config.yaml
train_examples: 203450
tokenizer: "word"
encoder_norm: "rmsnorm"
encoder_kernel_size: 7
decoder_activation: "quick_gelu"
decoder_qk_norm: false
ema_decay: 0.995
adamw_weight_decay_other_params: 0
Rows from block 3 of the image encoder of a small image captioner, named by matrix and row number. Rows with one number within an expert belong to one neuron, the router's apart. Each number is 128 + 24 x the weight over its row's rms, rounded and kept within 0 to 255. All counts start at 0. Numbers have three digits each.
Before each expert's rows are labels from the 100 images, of 14848, where the router gives the expert most weight on average: "responds to" is what is common among them. Only what is clearly more common there than usual is listed. The data: photos with spoken descriptions (Open Images, Localized Narratives). In brackets: how many of the 100.
# router: router (encoder.blocks.3.mlp.router.weight, 32x192, trained with AdamW), inputs 0-47
# up: expert up (encoder.blocks.3.mlp.up, 32x384x192), inputs 0-47
# down: expert down (encoder.blocks.3.mlp.down, 32x192x384, transposed), outputs 0-47

# expert 7
responds to: text has "sky" (69)
router.7:112133116097140118124126140119101100108135095129089120132117102123117073077135131161175105100090114105142130116109103165152124175159104143131113
up.0:128080170128128128097128142183128111143231128158128116128128128128128084128160128096128156128128104128123128128066090128118128128118128100128128
down.0:175145116143181142128158128129160135128128113128128128181128166128108166105128128128107128128180070128128128128103128124156128128139128128128128
up.1:105128167109127129155170128124128152128123134127128180109128149128188128162121092128129128128141154138128079128129128126128124128061128128114114
down.1:128133187217128128129171128115128128128128128115128128148109144128128135095128194128147095110128140132128143128128128128155144125126128128128088
up.2:138138128136128128128133101128173128128167108128128146128106184129205122076128128128134122137123128128121087128128128140174128128128212128128127
down.2:176128128128084128128186128128099128103146088116128128128188148149128112128162128128110091128128128119128094128128128162128128125146128115128127
up.3:128183107128145128131128128128128128128128128118128128158140064128139128128093128129114169128128100144170128062133128128093128128113130128128119
down.3:128128124103128128128128128128128098128128128128131128160143128128128128128086135138182150128128161128130036128128128128128130128128128123128128
up.4:075128064137079128175110128128128084142187137128128116128128128128161098128128126128128128128133128128182128128128049090128116126128128112128114
down.4:128094069119134128091128143064128128128147100128140103128128142128169174128128128124128118140128128124037128164119128122128128128128098169097130
up.5:128128128128128128103128128128118128162128088067158128128128123128128128129156128101128166128128128128128128128170152126128128119082120128129086
down.5:102198125128160146128154094133097074128128135128135104102157128128159083128128164128128128086167119163165128128176166128128128126128160128112179
up.6:088128128128128128128128128128180128128128128184090145137128128128128092128124128109060128128128128128151128128033128087128209178112128128169128
down.6:084128128128130128128128128143117157193128173128096087182179128128096128159128128128098128128150129101170128042087128065128128128128084201134128
up.7:128128128173128128173128128128160121186164095128128191122128128128139119079128128128128128128128122128158128123128109113128175106127148128152136
down.7:113128128150158128196128186128128124097078092181128144121128127128155088192104128128105124123181128128128154128116128091128128128128128145100103
up.8:103095192130097166128146128128128128128128149128119239088128184060144128128128128150128128128108099123130158128163120128128128128128158128056128
down.8:132169097142128153128134204169143134128128184128128128128128128128128107128072128145103165128128128128214128128092128128143128128158128174111116
up.9:225128128111177099161103126128128128130128160209128096144101128140128072076128063128128128107128128128128162190128104128117140128181128128128112
down.9:152098097128128128128128128104123128128128117111128128119128128128161141128151128122133198076128092107129128128133146128140128128094053128157128
up.10:128118115147178128128068128128128128128120112157098149154164105172128128128083146128153117087128157128128066128120128131128128128128137128107174
down.10:127128170128115128128128128128102150134128151128128128128128128149127128137128128128116128075119165128128239128128128171128100132141099128128128
up.11:153061140188108124175087128179200128103152112128128128109156128128097128131128128128128088122131100191128128132063077128149128128128128171128128
down.11:128177126127128087148128128096128070128128128120033128089201156128128134146106088128134128105128128128128161128128128090105128122151130128133128
up.12:128112081128128128128128128123128158128133177128128192128140128128128128094079152174128128128128128098128128151145128128147103082136106128120138
down.12:124128086208104128128128142128148164141151128128128128097129153128143138128128111128137128139094128128128128128128103128133128088133128192128128
up.13:128128070128128128161128128085128094128128106128110128124115128128128136150128128128128154133081128136128128128128112128128128128128128142128128
down.13:128128128124128128128128089128128128120128129128128128167128071128111128117071199122128128146145133128128128122108128127118121104167128114128129
up.14:128184108091128128147123063150108172128128128097128082110128128128128130128128106108128082119114128038128128151092128128114077109095128168068128
down.14:055130094128128088128128128168124128104119128128128122115128128128165173128128128100128128071137128128128120147111128128154140102146089128142131
up.15:128061137110144168177128108137089128132133128128128115103128128120131081124128119101128128128128101128184156157147152128123105136124148126128126
down.15:128128128128116115128128174091185128128156107147122183128128128135187030128137156128128088128185128128128141125128128119148114128036138098162112
up.16:128147128159160128144135128128128129114128128128173128091128149174128174088128130141128128128128128128133128128128137173128128135128128128128128
down.16:128128127160128139128128128128109128128099128128060107131128142168128100177152081187128128128182124128128111128121203128145122128171128132153078
up.17:072124134128127128165207128127128128124128103128128136128126181128128151110072141182071128128162120147133128128127091128128128136123128128069142
down.17:128128124088137128128160042128120174150128107128128134086128128218128144140128186169128128142141128085128128182128128128159153073086128160128128
up.18:128128128128041128106180156128128128128127128128196128146128128128128138091128129128128167128158128144128136128128128128118128129113143072128128
down.18:166177128128138128122191093192165114128128128128128128136078128128166128128147128128115188199122175128116128128129128128148128135128128128100128
up.19:128069085128143128067128128128220149124128160111128128128128128128128128128142156175128124128128128091093128128128099112089128131128128128128161
down.19:136128128128128165187120128084128118086128166128128128081128128136153128128128128128123167120128128112128128087128151128145148128100169086139160
up.20:136050128100129128141128128106106128094126125128115128116128128137064094128122102128128090142128133148099147128115127128128110179131128128128083
down.20:128128128112128162128128128128128155145128124133133082130121111128128183090128128128077128123111149128090123128142085164128134161100128128128179
up.21:128128124128128128128128128108128128128128128168128128128235128089128154088128128128083128107128108128128128104098128128090151128128128130128128
down.21:128128163085128147116149128153166073142128153128128128128149093102123156156128078128128128145128103128128132180128140128128128150128169128128182
up.22:052117128154168131128128091166152128075131128108154087128183160128128128104086128128066128131110162128156168122101128128128128109113128128128137
down.22:128104150128158128092128128128128139144128126145127115128150151128128089112142209040157124082184170071128128128092128124127151114128173128094128
up.23:099128128127128081128128128160128100128095133174128089110128124136128077135200128125128128128157114128128073124127183148096128147155128086109132
down.23:128143150128128156132128167128138128128138090128128128067130128115128128128143128128031128128152176147128128110199152128128173128128101128118121
up.24:128128128128128128148149128131128123128117111128206128097128128128128164137117127128128128128128163128106168128128128102128128128113128111128128
down.24:088128157128128128128128128080111136128128152144128128096128128128128128128148119122128181128092128128072136115128128128166128128128128128128128
up.25:128128128128128128135128113173147128128133127128128085128154132076128139128128128163182128185068105163128077112128128128128155128128128107123128
down.25:139128166116064124149128156128128128114084128087128128128128128086071128128128128128115128128136128128128158128130140128130128128111090128121128
up.26:128128128104095128128128128082174166127128128119097128128128209131128128166157106055089128128143128128121105154184128128128128118094128128128128
down.26:123063112180095128128128157105173127083128143130167137054111128128128128128128128086145090105119128128128126178128087137137128128152128134128151
up.27:128132128100128126128128128128128128128079110102055128128128128128167128128128128128128124118116128128128093128145139128128128061162136132064128
down.27:154128128139128128128160130103155138041086128128133128128127128128128121128128128128112128124128075128195120131095128174128137128067102110149128
up.28:095149128128128128128026053111054128124128128122091164128128128183128128128128128095171128128128128128128037177147095128126128161128128128128170
down.28:118164084136128113128102176140128173104128128099097128099128074130128079128100128160080116107103128093128116128137128113128083155128113087128128
up.29:166133128128143096128127122131128128105128136128048135149156128132128128180128101128128128120171128128178128128117119128128154160132128128128128
down.29:138070128128128128128128125142128097128120136146128128128122121128128149158128128166085128128128128156150118121101110134128128128128128146145033

# expert 8
responds to: text has "road" (29)
router.8:115121164111130148125147137146131128146151138093151159116123142134158084177119112127120127150081113130127142104127123076078119105137145150118150
up.0:128090088128128128152128148128128128163128128128128106157128091128128128145104128208150128094128170151145146113127191128128136142090159142128128
down.0:128091108128100128128109128135166128128134168099120128128146128128141063115121128128092128128128128117100128128098128099061137128128106128128126
up.1:128128128128166128128097085082069151128094128128128128128128128176128169123087047082128204151161164148128156128128089128120128128152128118110170
down.1:099087171128094091128094128110128128128128214128128164128110128128128187128128128128128139128128128104128206119143148128148163128128128150106141
up.2:128090128135128128128140128128128128128128150128128122128128109101128159089164128150128128128128128147128163128128074128134106128100128128068131
down.2:154126080120151128115128128137128179104128128092128061128130115107090128128128105128128128143128145128128128128128128128128123128128099128128128
up.3:115128128141153128128133133128159132157074128191180128139128101128073107105128120128128180156134128128128099128152128080128128128128128128128128
down.3:128114203128128108128128128160115121157128100128139098188128111128154151090128128198101128138128128128121128128128128128128153128128094152169122
up.4:136141128165128096128128128128209128075128169101151128128134167117128127128128128096128098175128116137130173128145128128128045115091157145128128
down.4:128128108094128176104134176111128179128080095128128128128107061128097112127146128128076111128126128128128144147174108128081128131147128132071144
up.5:134111128128128128107128110164128180127136094128098128061113083128173128128128140128128128159098162128144166096128074128128200147128128132128173
down.5:128128177128128199128124075058071176128133115120128146140128128128129128128128128128128128156128128128137172128128128128164128128128128129128147
up.6:136172143182149128092128128132142167134128128128138117144128128129128128169150128165128128092115128153076108128125128128128136134128128135136157
down.6:168103128179146128128128146128175203128128184103148128149128128081174128147115128107128109128126128128128128121151128128118174194070128128128115
up.7:128135128100128128128128044205111128128114120107094128143128128172116128128080128207140125128128128128128128124111128170128128128082128086128128
down.7:128128161151128128130136108128040123183128097107121128128131128128099119127114128128128150128128128159144128123093131128128070126128159134101176
up.8:094128128128155128106128138128165033128128127114123158128124201128128128033083161128128128128128128128095169128128146128128128128129128128160107
down.8:128099128128093128099160101052110104092128128121128128128128173128128083128128128128128110128128201128070128112128124128128128128128128160128128
up.9:128152095128132130128128128140124132134155128128128128166166128128057126128118128121128159136128128128128140128084131128128087062128125072128127
down.9:128112128124128128136168128133183138128143127128128093128128128128177128128128151128121128128128117132128128123072133132183095128128137128128086
up.10:128128128127128128128128128094165154128160128162121128128128128128147128128176128080146175128112093128136128104156157122128162161040128128025097
down.10:128128128142128115128105114134128128111128128128174120095128105127174128048122128128095128128128087151128128149171143128140125142128128097128128
up.11:128128136204113137128128128128128128068113128124128084128128134172128128082146128128193103128075128132128128160128132128128128128128128128128153
down.11:124128133128150134128128133114114128128128128128172128128128098135128194128128111128164128128173119111203128128185099148091104128076127128111128
up.12:128173128139140147161082128159126107141128077116140114128128128128128128156149128128129128128113116124130102155128102132128108103128128147153096
down.12:128047128188167096098114128128128128142089128212123176128128102099128128128155196128128128128130128122128128128125128152128128187121128134128104
up.13:128128128121128128128128124128137128079128160128128169139104107128128139175152061093132112143128122125112128097101128128198127147114128143128128
down.13:128128093128128128074128162134154128087128128128110194068128128128128128128128128106128128125156149140143135109128086116052175141128172122128128
up.14:128131128181135112165137128128131128120189163128165128142127143189128128128166083128141128136181128161128128128128128097128128160128142117154128
down.14:128092164073089168128132122191128128128086128165128120128105128128122128128128128153141185128095165102128128128128128128128094092176160076128128
up.15:190127125128128153163118128122128076070128147106128128128128128128128146128081128128129151195162128128130128128094127128128126128128128120147128
down.15:080087132157128140086128131164147128128128128128061128136128128128087128132132128128128153128117131130128168101128079171128101193128111128123128
up.16:102128128128072157157169113128128128162128128128142168128116128168128082128128143128164118160128128128128128128128160111128122111138092193128128
down.16:128128128128116128106128128163119136107128172129128128139124128128154156106128128128094128094128128100128140128109128105128102120128150108128128
up.17:128119128128128128170128128155128128128128128128078187123128128128061128128128128128123175132131151083120128100077198192190065135192128128128128
down.17:094128145159104128128128090160128086128128128128128128177128128124108157142128128128128102124154161128128075119115112128076128134118128128168128
up.18:128141128096134128128128153120128128134128128115129054128173147157125150128163139128142128129136101128220128119128128165128128128128128128134128
down.18:105148128099047128123128128128128128128144128128128128137128128128081142181128087128128128128128132128128064128128128138128128128143192096076136
up.19:128094094125152128128128128128166128128211128128128161135140188128128163128128167128128128128165101128160159133128122149128128128128143125127115
down.19:114128117161089128128128128100128089128091079138121045128144128128109128128128176128128132181110128128151150117128190128128128128173143091128076
up.20:251128128128128128128197128176128098128128128128128139172122158148128128128128128128122131145093128128128128137117128168146128134141160128113128
down.20:128128113095163128157120128128120128128128128100128128128128145128128121128085128127097065128111091129114128149106128128155140128088128128102128
up.21:128090105128152128096128128151176128128117156128128128119146118128128118166128165128177128086128128128128128110085093128106128128179159128121083
down.21:111128128109128128139128089082128106172109129091100128128131128128057151064130128096128128128106155155128111128111128114128133170128128126128128
up.22:128128128128128128176080128174105128101128128128128128128128128125128117128120128128128128134132099119089128128125128116084100128128137128128128
down.22:128147136128128121132129219128128138122170120128129141152091128128128178128128128128128128128133128128128138128135151104128128128138092128170115
up.23:128128059143155128128119128128128128128128122128128188128128172074128128128128128088128128156129113128128106122128077124128128128128130033128104
down.23:128103128164173128128147150128128128128157151121124124173128121128128128096128196128114132202128128128128128128139125128128144128112112128100098
up.24:128103128160167105128149173128159122128128120128180128155128137128155065128113132160128115128117128109128128125109128099128128128128122128128128
down.24:085104185128098122128117128128106128097128130128128127063018128128128128099114096128079128128128135128128128114128128128128128128108095098128174
up.25:140128122121164122140073128106128201158146134128128106128103196128128128128128128168158060128164128128128128171128109128118136128105128087128128
down.25:109155128128117117128128128128142128122128069128096151179131128128200195128128179128128128128128128128168089105074122128128128091149128128128099
up.26:087131100128156128140140128128131128128162128124143093128155128138130078128128217158128127128164116128128128106147128128128128128098118128143128
down.26:128128128130159117128128128128128128051157128183100162080165128128128128128128088116144146128128083128135121128233128132128128135147134098133069
up.27:128106117074127065128128128128128128128128128128065115144128159128159132116128094115161172128128128130128128128128122128164148139128128194133128
down.27:108128128128128171128128135128135128128133128052128144112128107094128128118206128106170146128046128154128129120134128173106104105141128128189128
up.28:102128138052136128057109128127123128128108105105128071204128097128163099123138085128128108099152128128128172128128088128097174156128128128128114
down.28:128128133128121147155097128128128128128128128133128133171128160184128128112139178128128148128128128128128128128128111128128128128128128177128199
up.29:114062138128099128128035149128149081128132105128077128128164121120061128128128128111151145112174154082139132128070128111128128128160128128128128
down.29:189132065099133097128128128172128060128128128159128162171128126109184128128104196128128128128119131128095128128128128117128113122142061128128103

# expert 14
responds to: text has "dark" (43)
router.14:132160083106121158139153131135127178070184155103122129129114115081108104118138141167106107093151154169170153107142132106189129143115099143106114
up.0:145086128143128142140128215120129070128075117178133128128147128107128142150128128096066128128128175125135172122128128142128120133097140126128128
down.0:119157145128128128128128121128128114136128128128136092128091128128090130138120163128021154129128119128128128076128134128128128128141128127128128
up.1:146128024128163098128128129130133128145128162157128125162130141128128128117146128099108128113128128128107128160128128128118154180128109128159118
down.1:130128128128029120088128128102128128128188096128128092128128128136128164128128173128128200124128128128118128132141113162128128128125143128081128
up.2:128128128166128128088128128124128128118152128112128128128137095128128077119128137173148128135167128128064184116128142128128142128128128106202107
down.2:068128128128160151124142139128118136103128153132128128238128128119135128106128128128072128128191171128128184118162077089128143128098183152167128
up.3:132128128158128128128084128128108128107137128123128081056101128111112128128128087128136122102128174128131119138133128125145128128078099128128128
down.3:128165139128128099128113128128148128128128113168105146128128159149128095169128086128074103177128101137128128128167101128112128164128113128128140
up.4:128128128187128128107175109130112136116128128136128128128051136130128128141091128070128117151152128116107128109140112128128128128128128128128128
down.4:128108128128128106119148128128086105128128152116073128175118076101128128128128128130128093069173142128128167128128117128104128133128114146128147
up.5:128190128105128158124116128128128128116115147093092155033166128128076128128128121128128128128105128128128115125127128101128126128128128175220159
down.5:128128143113145046128128128145128106128110128128128174112099092128066133155122062056128145130094128141177128128128188085130161119128100128128130
up.6:128128115077123139128128112143128128128143128111128128128119128128128128128128089114113065128088150128128128106159128128157128145180128180134128
down.6:128128088128130128186124128128093134128128135128128191067145119128128128139128111128155149113128137092182128138128055060098149128134128139128108
up.7:128050113139116130128153107097128066069128128164128128128181145128138178128169128128128133128156128128128081128147117128128170161128128196128053
down.7:148128095128160128101103128128128062128128152144128128084128128134100128128131128128154128128128158128107120128115148128128128204128128132128137
up.8:116128159128180218138128137128099105118082128128137128158128128140128128128128128111128128128070102099128128075128171128128086128128100128074093
down.8:128111098128128128128110128128128129128072113056128092126128127193128095128139128128128128128128128142105128074101128130137128128077128128064128
up.9:128121152128128150100157128104127128122135105128128152192129128128128140128098128100128128128128128128128127138143128114128144128116128128134128
down.9:154149128128170119126128128158124128154128128128128089128128128103117128128128128175113177079176152115128137128127114066176128190128102128128128
up.10:128176128128128114098096135128156128101134128139128123128128128117189143128205124153111128145128128128030128128128128128128128178128128128128128
down.10:103105156128128128155128128128128128143183086129104128128128128178128128128128149128128128114128089161128105128128119112128128160128128166140112
up.11:128128149128128128131128121128136117128127128122128128128102093132128128190172196102128128128128117121128110128109191128128128128128113141128128
down.11:128128128085108128128128121128128106128128128128083119128112144098176083128128194148161128128128120187107121139099128128172142183100177128109126
up.12:138128128170132141128128128114128108128030128128113128139171055128108128128162121124098128093147128064128151128128128128074108076087100128128128
down.12:117117071149128128105119097128174128163171137179138128123128128083128128128117128128091128128133098128128128145116117128128128128128149122110128
up.13:128145128128116128128128128125128161143128112128138128112138128106128128128128139128128111128128128047098158134128128190115077128128128128133128
down.13:128191128124121128128116128108128150130128128179128128147128149108161128208128166128133128182128128128128128128128128128092128100175128113128128
up.14:092128065128128128165128152130128128128198069128173111074170128071132128158128128161129128128116128135179036128128128128112128138128128109138128
down.14:128105128081142128128128154128128128128128072174114128128128128128127128128128129104099128128127159128132110128128128125097098128128191113130148
up.15:108166136128128113128121106144192128128119128139128140128118128128188168090132176128179139128097093136156128128128128128128128172128140128091110
down.15:128128128128128128186128128137112128128142128201128107128128128128128110113128107128128128128116128150128168147086186133128087128175068124093075
up.16:090139090139128128128128128128128128113128128092096128120128126128128046115114128128200128139155105137125128048128128128128128143118128128101151
down.16:128144216066128097128140128161120128128128128133132138091095128190128124128128078112176128128128143128128128128128061098155128090102108108128101
up.17:128128105118178106128128128128128109128128112169128128107128128128128151128127128128128128091128154128095131053124061101112165141128128128194128
down.17:128146115088163099128128128128124119097171128128128153128128104128128142135184064128119111169128177128128113170128128120128091106128166023140128
up.18:118128148128146128101128116128128128128095128150146105128128116128128087128128128183128135128177128154128129090112124128128025130218127118129128
down.18:128128128135135128083128128133128160154183060114128128128128128128153128128128128128128128128170128128146128128118128128122153128128082096192128
up.19:128128097128128128111128093165128192128156116109141107076120120141128128153123118128170128115128128200128128213128100128128128128128128091157108
down.19:128128128165128128128128128119099128128119128128128128132075128107093047148128139098127128184163176128168123103128152128128172128116128103124153
up.20:113139112094130145119128128147074128128184148104151152095074128128149159106128092128145108146120126128110128128068092128128156128128168128128133
down.20:128075128173121128111128128128128128128159128066128128097128128151128170128155136135127128128128210101128101128128142128128154128118154152184128
up.21:121131150133128100131088103062128128128128128114100128114152176128128128128128128128111128128159128128095128138097097129128106128128128092128112
down.21:115128075128102128128068128102119109113128128128128128128084128128128128128128126128128127116128128068201128136128128128128163101128108128216128
up.22:128104128133128128070162128128126134128128128128097105128132176125128128129158134164086128134117128128114138078128128167153156109128130156176128
down.22:112128128119128128128128158128128128150128165204128137128106128128128128099128063128108128128080110213136128128147128092180128128128147128128128
up.23:128128128128128128128128128128172151061128128096093128128128125128128126111158067128128128128150136051128143128128100128128161128128128128128192
down.23:128128128088128128128128153142128089128128128128128128096151128128146112128083141128115128128128128128096128151138128128128128131128158200154128
up.24:030147128128128128128128092128128128037128128119128115128128182079128128148090116128128049128128128154144128128128128163128128167128128136128128
down.24:128128089150128128128161128121117114130111128128150128077218128151133128131128127128128130128128108128128125128128108128225128111128104117140128
up.25:128091128128124128113128128128144128149129128128128104190128128181128128143128149070167123128128128128128128171131200128140104134157092073074128
down.25:128150128075137134156130128128128128128128128128128128128128128202109101128128128128128176128128128128128128128128093203169128131114128128103128
up.26:160107128084083128128088120191128140128128107128066128135128101128128124150136128104067128128128126128128091058128148128128221115102119128128128
down.26:151133146106096138127128142146129128099088189128128136128118128128128128111128103144128122128144111129170150153151128110157112128128128182107128
up.27:122128128128162080128129128137121128130156128128110128128056128134103128114105128128121128128128076128143144128116128128128128128112128114128128
down.27:194128125101128183161128128135128170128128162128154128128128117128110128124128126141128128098115099122109185117128128128128186128120128128156128
up.28:128128189128124128128128128130128128106103128067129097120128128128128081070129129128145128128109179128112128128128221128173128122129132165128128
down.28:128230087131132128128108155128150128162128128168128128128128103218128128206100128094128128134128149141126128117128083083128128128108128128128123
up.29:128104150122193128128140128128128139108128113128159128128128067140118158128123122128148110143077126128100068142128155128069128128128128165128130
down.29:129114128105106157128125128176095161120129128128181168110128087135128071120128095125128106128128124113148128205128128107215090136155128114184128

# expert 3
responds to: text has "trees" (68); text has "plants" (47); text has "grass" (33)
router.3:132151117172101121157082117124159139139113143141105100106132117146110113133133093129091087144107145167083119137175192113132118117149144108138141
up.0:148134128128131102146128165128159174128128128133051128128128128128128085153133145128128128103128133128128158128128128128160128128128128080182128
down.0:104138128154128128193125128128128128104128151119128128128128128106134128224118128128128123110128128157166177146076128091128128143098123128128128
up.1:128151128129128128128128128128128128128170106101128128128230140149128100128128108128128128091117088142128128156128200128157128128153176128128128
down.1:128128125128159128151128128128110098128139102128130095128175136089128171117101104128128099094144155128108170128110128128125128128128116128128128
up.2:112128106162074157128128128098145128128111130128130109128128133152115178128128128183128132121142095128094128148128128161186128116155128116132166
down.2:128177128152090128128114128141128121071181128128117128098142134128118113128128104128118090129128128110098121128128148128088128243128128140149128
up.3:128128130128128112111143128088168134128128186103128128164128166150128071128128120100128128127128092063128128156128128128128128081128097128136164
down.3:108128128150128165128086128128086128147174234128151128120128090128105113128118161128162128128098179128128128128128128128085128128077128110183170
up.4:089102147095128128073095152088128128128128083134102128128128114130098108037128085186112132168131128128128177128176128128128155099128102156112130
down.4:148125121090111140143128167137128174128128167143159128106131142156128128128128168152128128128128128128073148128128125114218128167128104128086128
up.5:128111128128128149128128180128128158169128083128128128089128126128143222128053113128128128128128128128128128114128128120118128128128058128128128
down.5:128128157128167128126103092128095070071136164128128128128171141198144120128188168128128128128128128180078061128128128076090106118113122142142128
up.6:128078089145169128136246128128130181126162108171126101128128128128128169119128138159156159128128099128128185128128128128128041128150128128094121
down.6:128131127096118122136128165128128161128036128150107195128187105135144093128128155147135167128148202128128128139177128128160128117075182131161128
up.7:128121128128145128092128128128128128132146128105128128165128166135128128128180103092128128128143016088128138233128128132142068154128116128128128
down.7:128128103128087119237128128055128128143092128128074128144128156159092179128113128158119096121128128123128128128144113157128128111128128128110181
up.8:128128123072149128128121128176128136128047128128128211128131217128114169128140128172128128129144151099139128154128168147120091114160128128128151
down.8:103134136128128128128107128128128164128120148128161175128128128128128128128135161138128128128128164128133128128128128128128128128187128128076138
up.9:128128128128164128065104068128128128115128128107139128128128128128128149104088128128152128157128128128156128115134156128138171128078149148128126
down.9:149128102128119170160086039128128128164080128128178073128128126128128128128187119129128151128128128116128128128128170157108128128128128111198128
up.10:135128134128128128128107154110128120128072143139068120128200128127171128128124128128182128108182114158128128128128128106233128128128128145128160
down.10:128208122141136128128128053089128097128145128128128177111128126128106128128128129125128128123105128066085128128101128139124115128107135128128114
up.11:128128128180118128128122128167124163128128128153128167128128128131128128128128128133197128128131104128174169150120127128128137082121176182113128
down.11:131128128128128128128149061098091093084085134099052105128128128128128128128078128046128128128126128128105089128114128122128186144125109128087109
up.12:128128157139195064168128122128128128103128128105127128128128128128128128095145103100128128128121121154130128128155128063128143128076158116134128
down.12:128128172128129128166134142120142109128147128128128128099128160093128128199128128127128128128143128131162128129156100128208128074128128066203128
up.13:128128170157128128128128129128128128128128205088128113128128128128088128128128128128057128106128128119128128105160128128190128121128128165128105
down.13:153168128128128128180128128128107110128128128161128131105090071160128149136128128228185142152128128134128128128189128128128155085128076114095128
up.14:128091128128060128186128128083148128128143136133128163128128128161126128128128214153126096114128128128128056128151128158128152111128128169066128
down.14:128128128128128097128088132128128128128097066113128152170092128133128126128128121128115128122128128128128127128140146191128128128156128061141128
up.15:128128125128128128128128128128114128090128119128128111131128128128155106128128113100128128128128122128128161133128123159128134074159163100128128
down.15:129128128128104130128128130125098128114095117143142179123128128128200142121128211146128114128128086096150128128128128128144128128086128123101136
up.16:153119128128099128130076128118114183142103128128057128102122140124117149128127093128119112128128158134128143128188101128138128128178128056128185
down.16:128177155128128128159128184128128128128128128112191128113128156117067015128168110080128128128128118118128128128161128104128143128074128128054129
up.17:128110128128128154130160148128128169128194143128128135113109150123125128128159128165146066128194128128128111131162115119128085167128099158128104
down.17:135128128128128128107128128128145147142167100135128113128129128128128225128128128067128152112128127096128067128146142128158128079128128128105128
up.18:062100086128128167107128085116134146128128055037128128129173107128128163128128215128128140128128128128128092113147124128128108126165128128159166
down.18:128115128137128103147119140128128164111128128094128128128200119143128061119207132102128112159118128128172150128100128128099144069128128128108128
up.19:128128098128073128119128128147091128128128169128128128111128128128128093128128133120103123166222163195086128128128146128128071128128111144140118
down.19:135128128089135128128162128228142122128128133126119128128128096138128135134139128100128128128128128108128148110128166136149128123128128122128102
up.20:128162128128128146169173171128128128165169193128128121128128143128166193128128128133128128126066128128128128128128134128185128128186146119152128
down.20:128158128128128128128128103128128128128102153147118126128128128128078128128127117091128134149128128128128159127128128128128067106207186139102128
up.21:128117128107205128111112128067150128134162131128128102133128128110114128128094128140128126128128132128128128080128164072128114132127142128128122
down.21:145128128128128121117128128128071200128128128104052094128120094128128128128128128120133106128200158128141128128128128128149128128172128128128128
up.22:128165128152128128083128121128150224137128128128128128128131128128128128189142128130184127128128128128128128138117131098123083128200110099128128
down.22:030128102128146128128111126128128149140128141128132145115148128157128128133150152128128128128077165128128128132128128119128117226125168128128152
up.23:128128052179119128128126128171130118128128049128179132128128128120128128128138128128128128133128128090128128075087128128128128128128185088128094
down.23:166101121126211145128128203176128174165128142128110199076128096128128128128110120087128128101167128128162128128128128128092128128107147128128128
up.24:138128128128125128210145128135149173128128151128061128128128128128128157128128151128171105093090052128128140102157076150138128128127151128128128
down.24:128144128128175123126128128106124128164122128128136121128157190129123080128112128197128128128073128128146128128128088139128128128085128126095128
up.25:128103128237128119128128128128128160128167128128115128079128179128128097125108128128128094176120128151128104128128128128064143128091128128161128
down.25:128128128132163128104128126141099128128128161128128128080128190128123166128128123202094128128140128152141128128128128128184177147128130073128128
up.26:128128111128164128153136128142128128128128128139134085124128128128147094128133128128128128140170128076128120128128128128128177128128128128142128
down.26:128128128128128128092128128128128127091173128128128128128087078109128121136128128154180081113182152112128189128170128143128100129128153128128128
up.27:128128128072128128128128128116143128074128163128137128109128068187128128128128128128140128160128128090116128128128128128133128128128128092128128
down.27:128128128114128151128136149128112128128142144128147122128128077128098128180177113128173128156178169104199145112123128128128187115058128128117107
up.28:154120128110104128128128128088149128128128128142176120186136097128190128179128128128174128128128128128128128128128128132128128114128128139149128
down.28:124128091128119115128128128128128109145111128128128155128169128128128128101128116128110128128128102128128105135128128119093050158124156128097066
up.29:176170142107155155128098110103128128098200144128128128128128160128148125128128128121128128128128128128102116128108135070128082090128131160183146
down.29:128128128109128115128128128150091081132128128093146145160128128128216128128128128096160128128087128128142154128128133128142099097140162128128128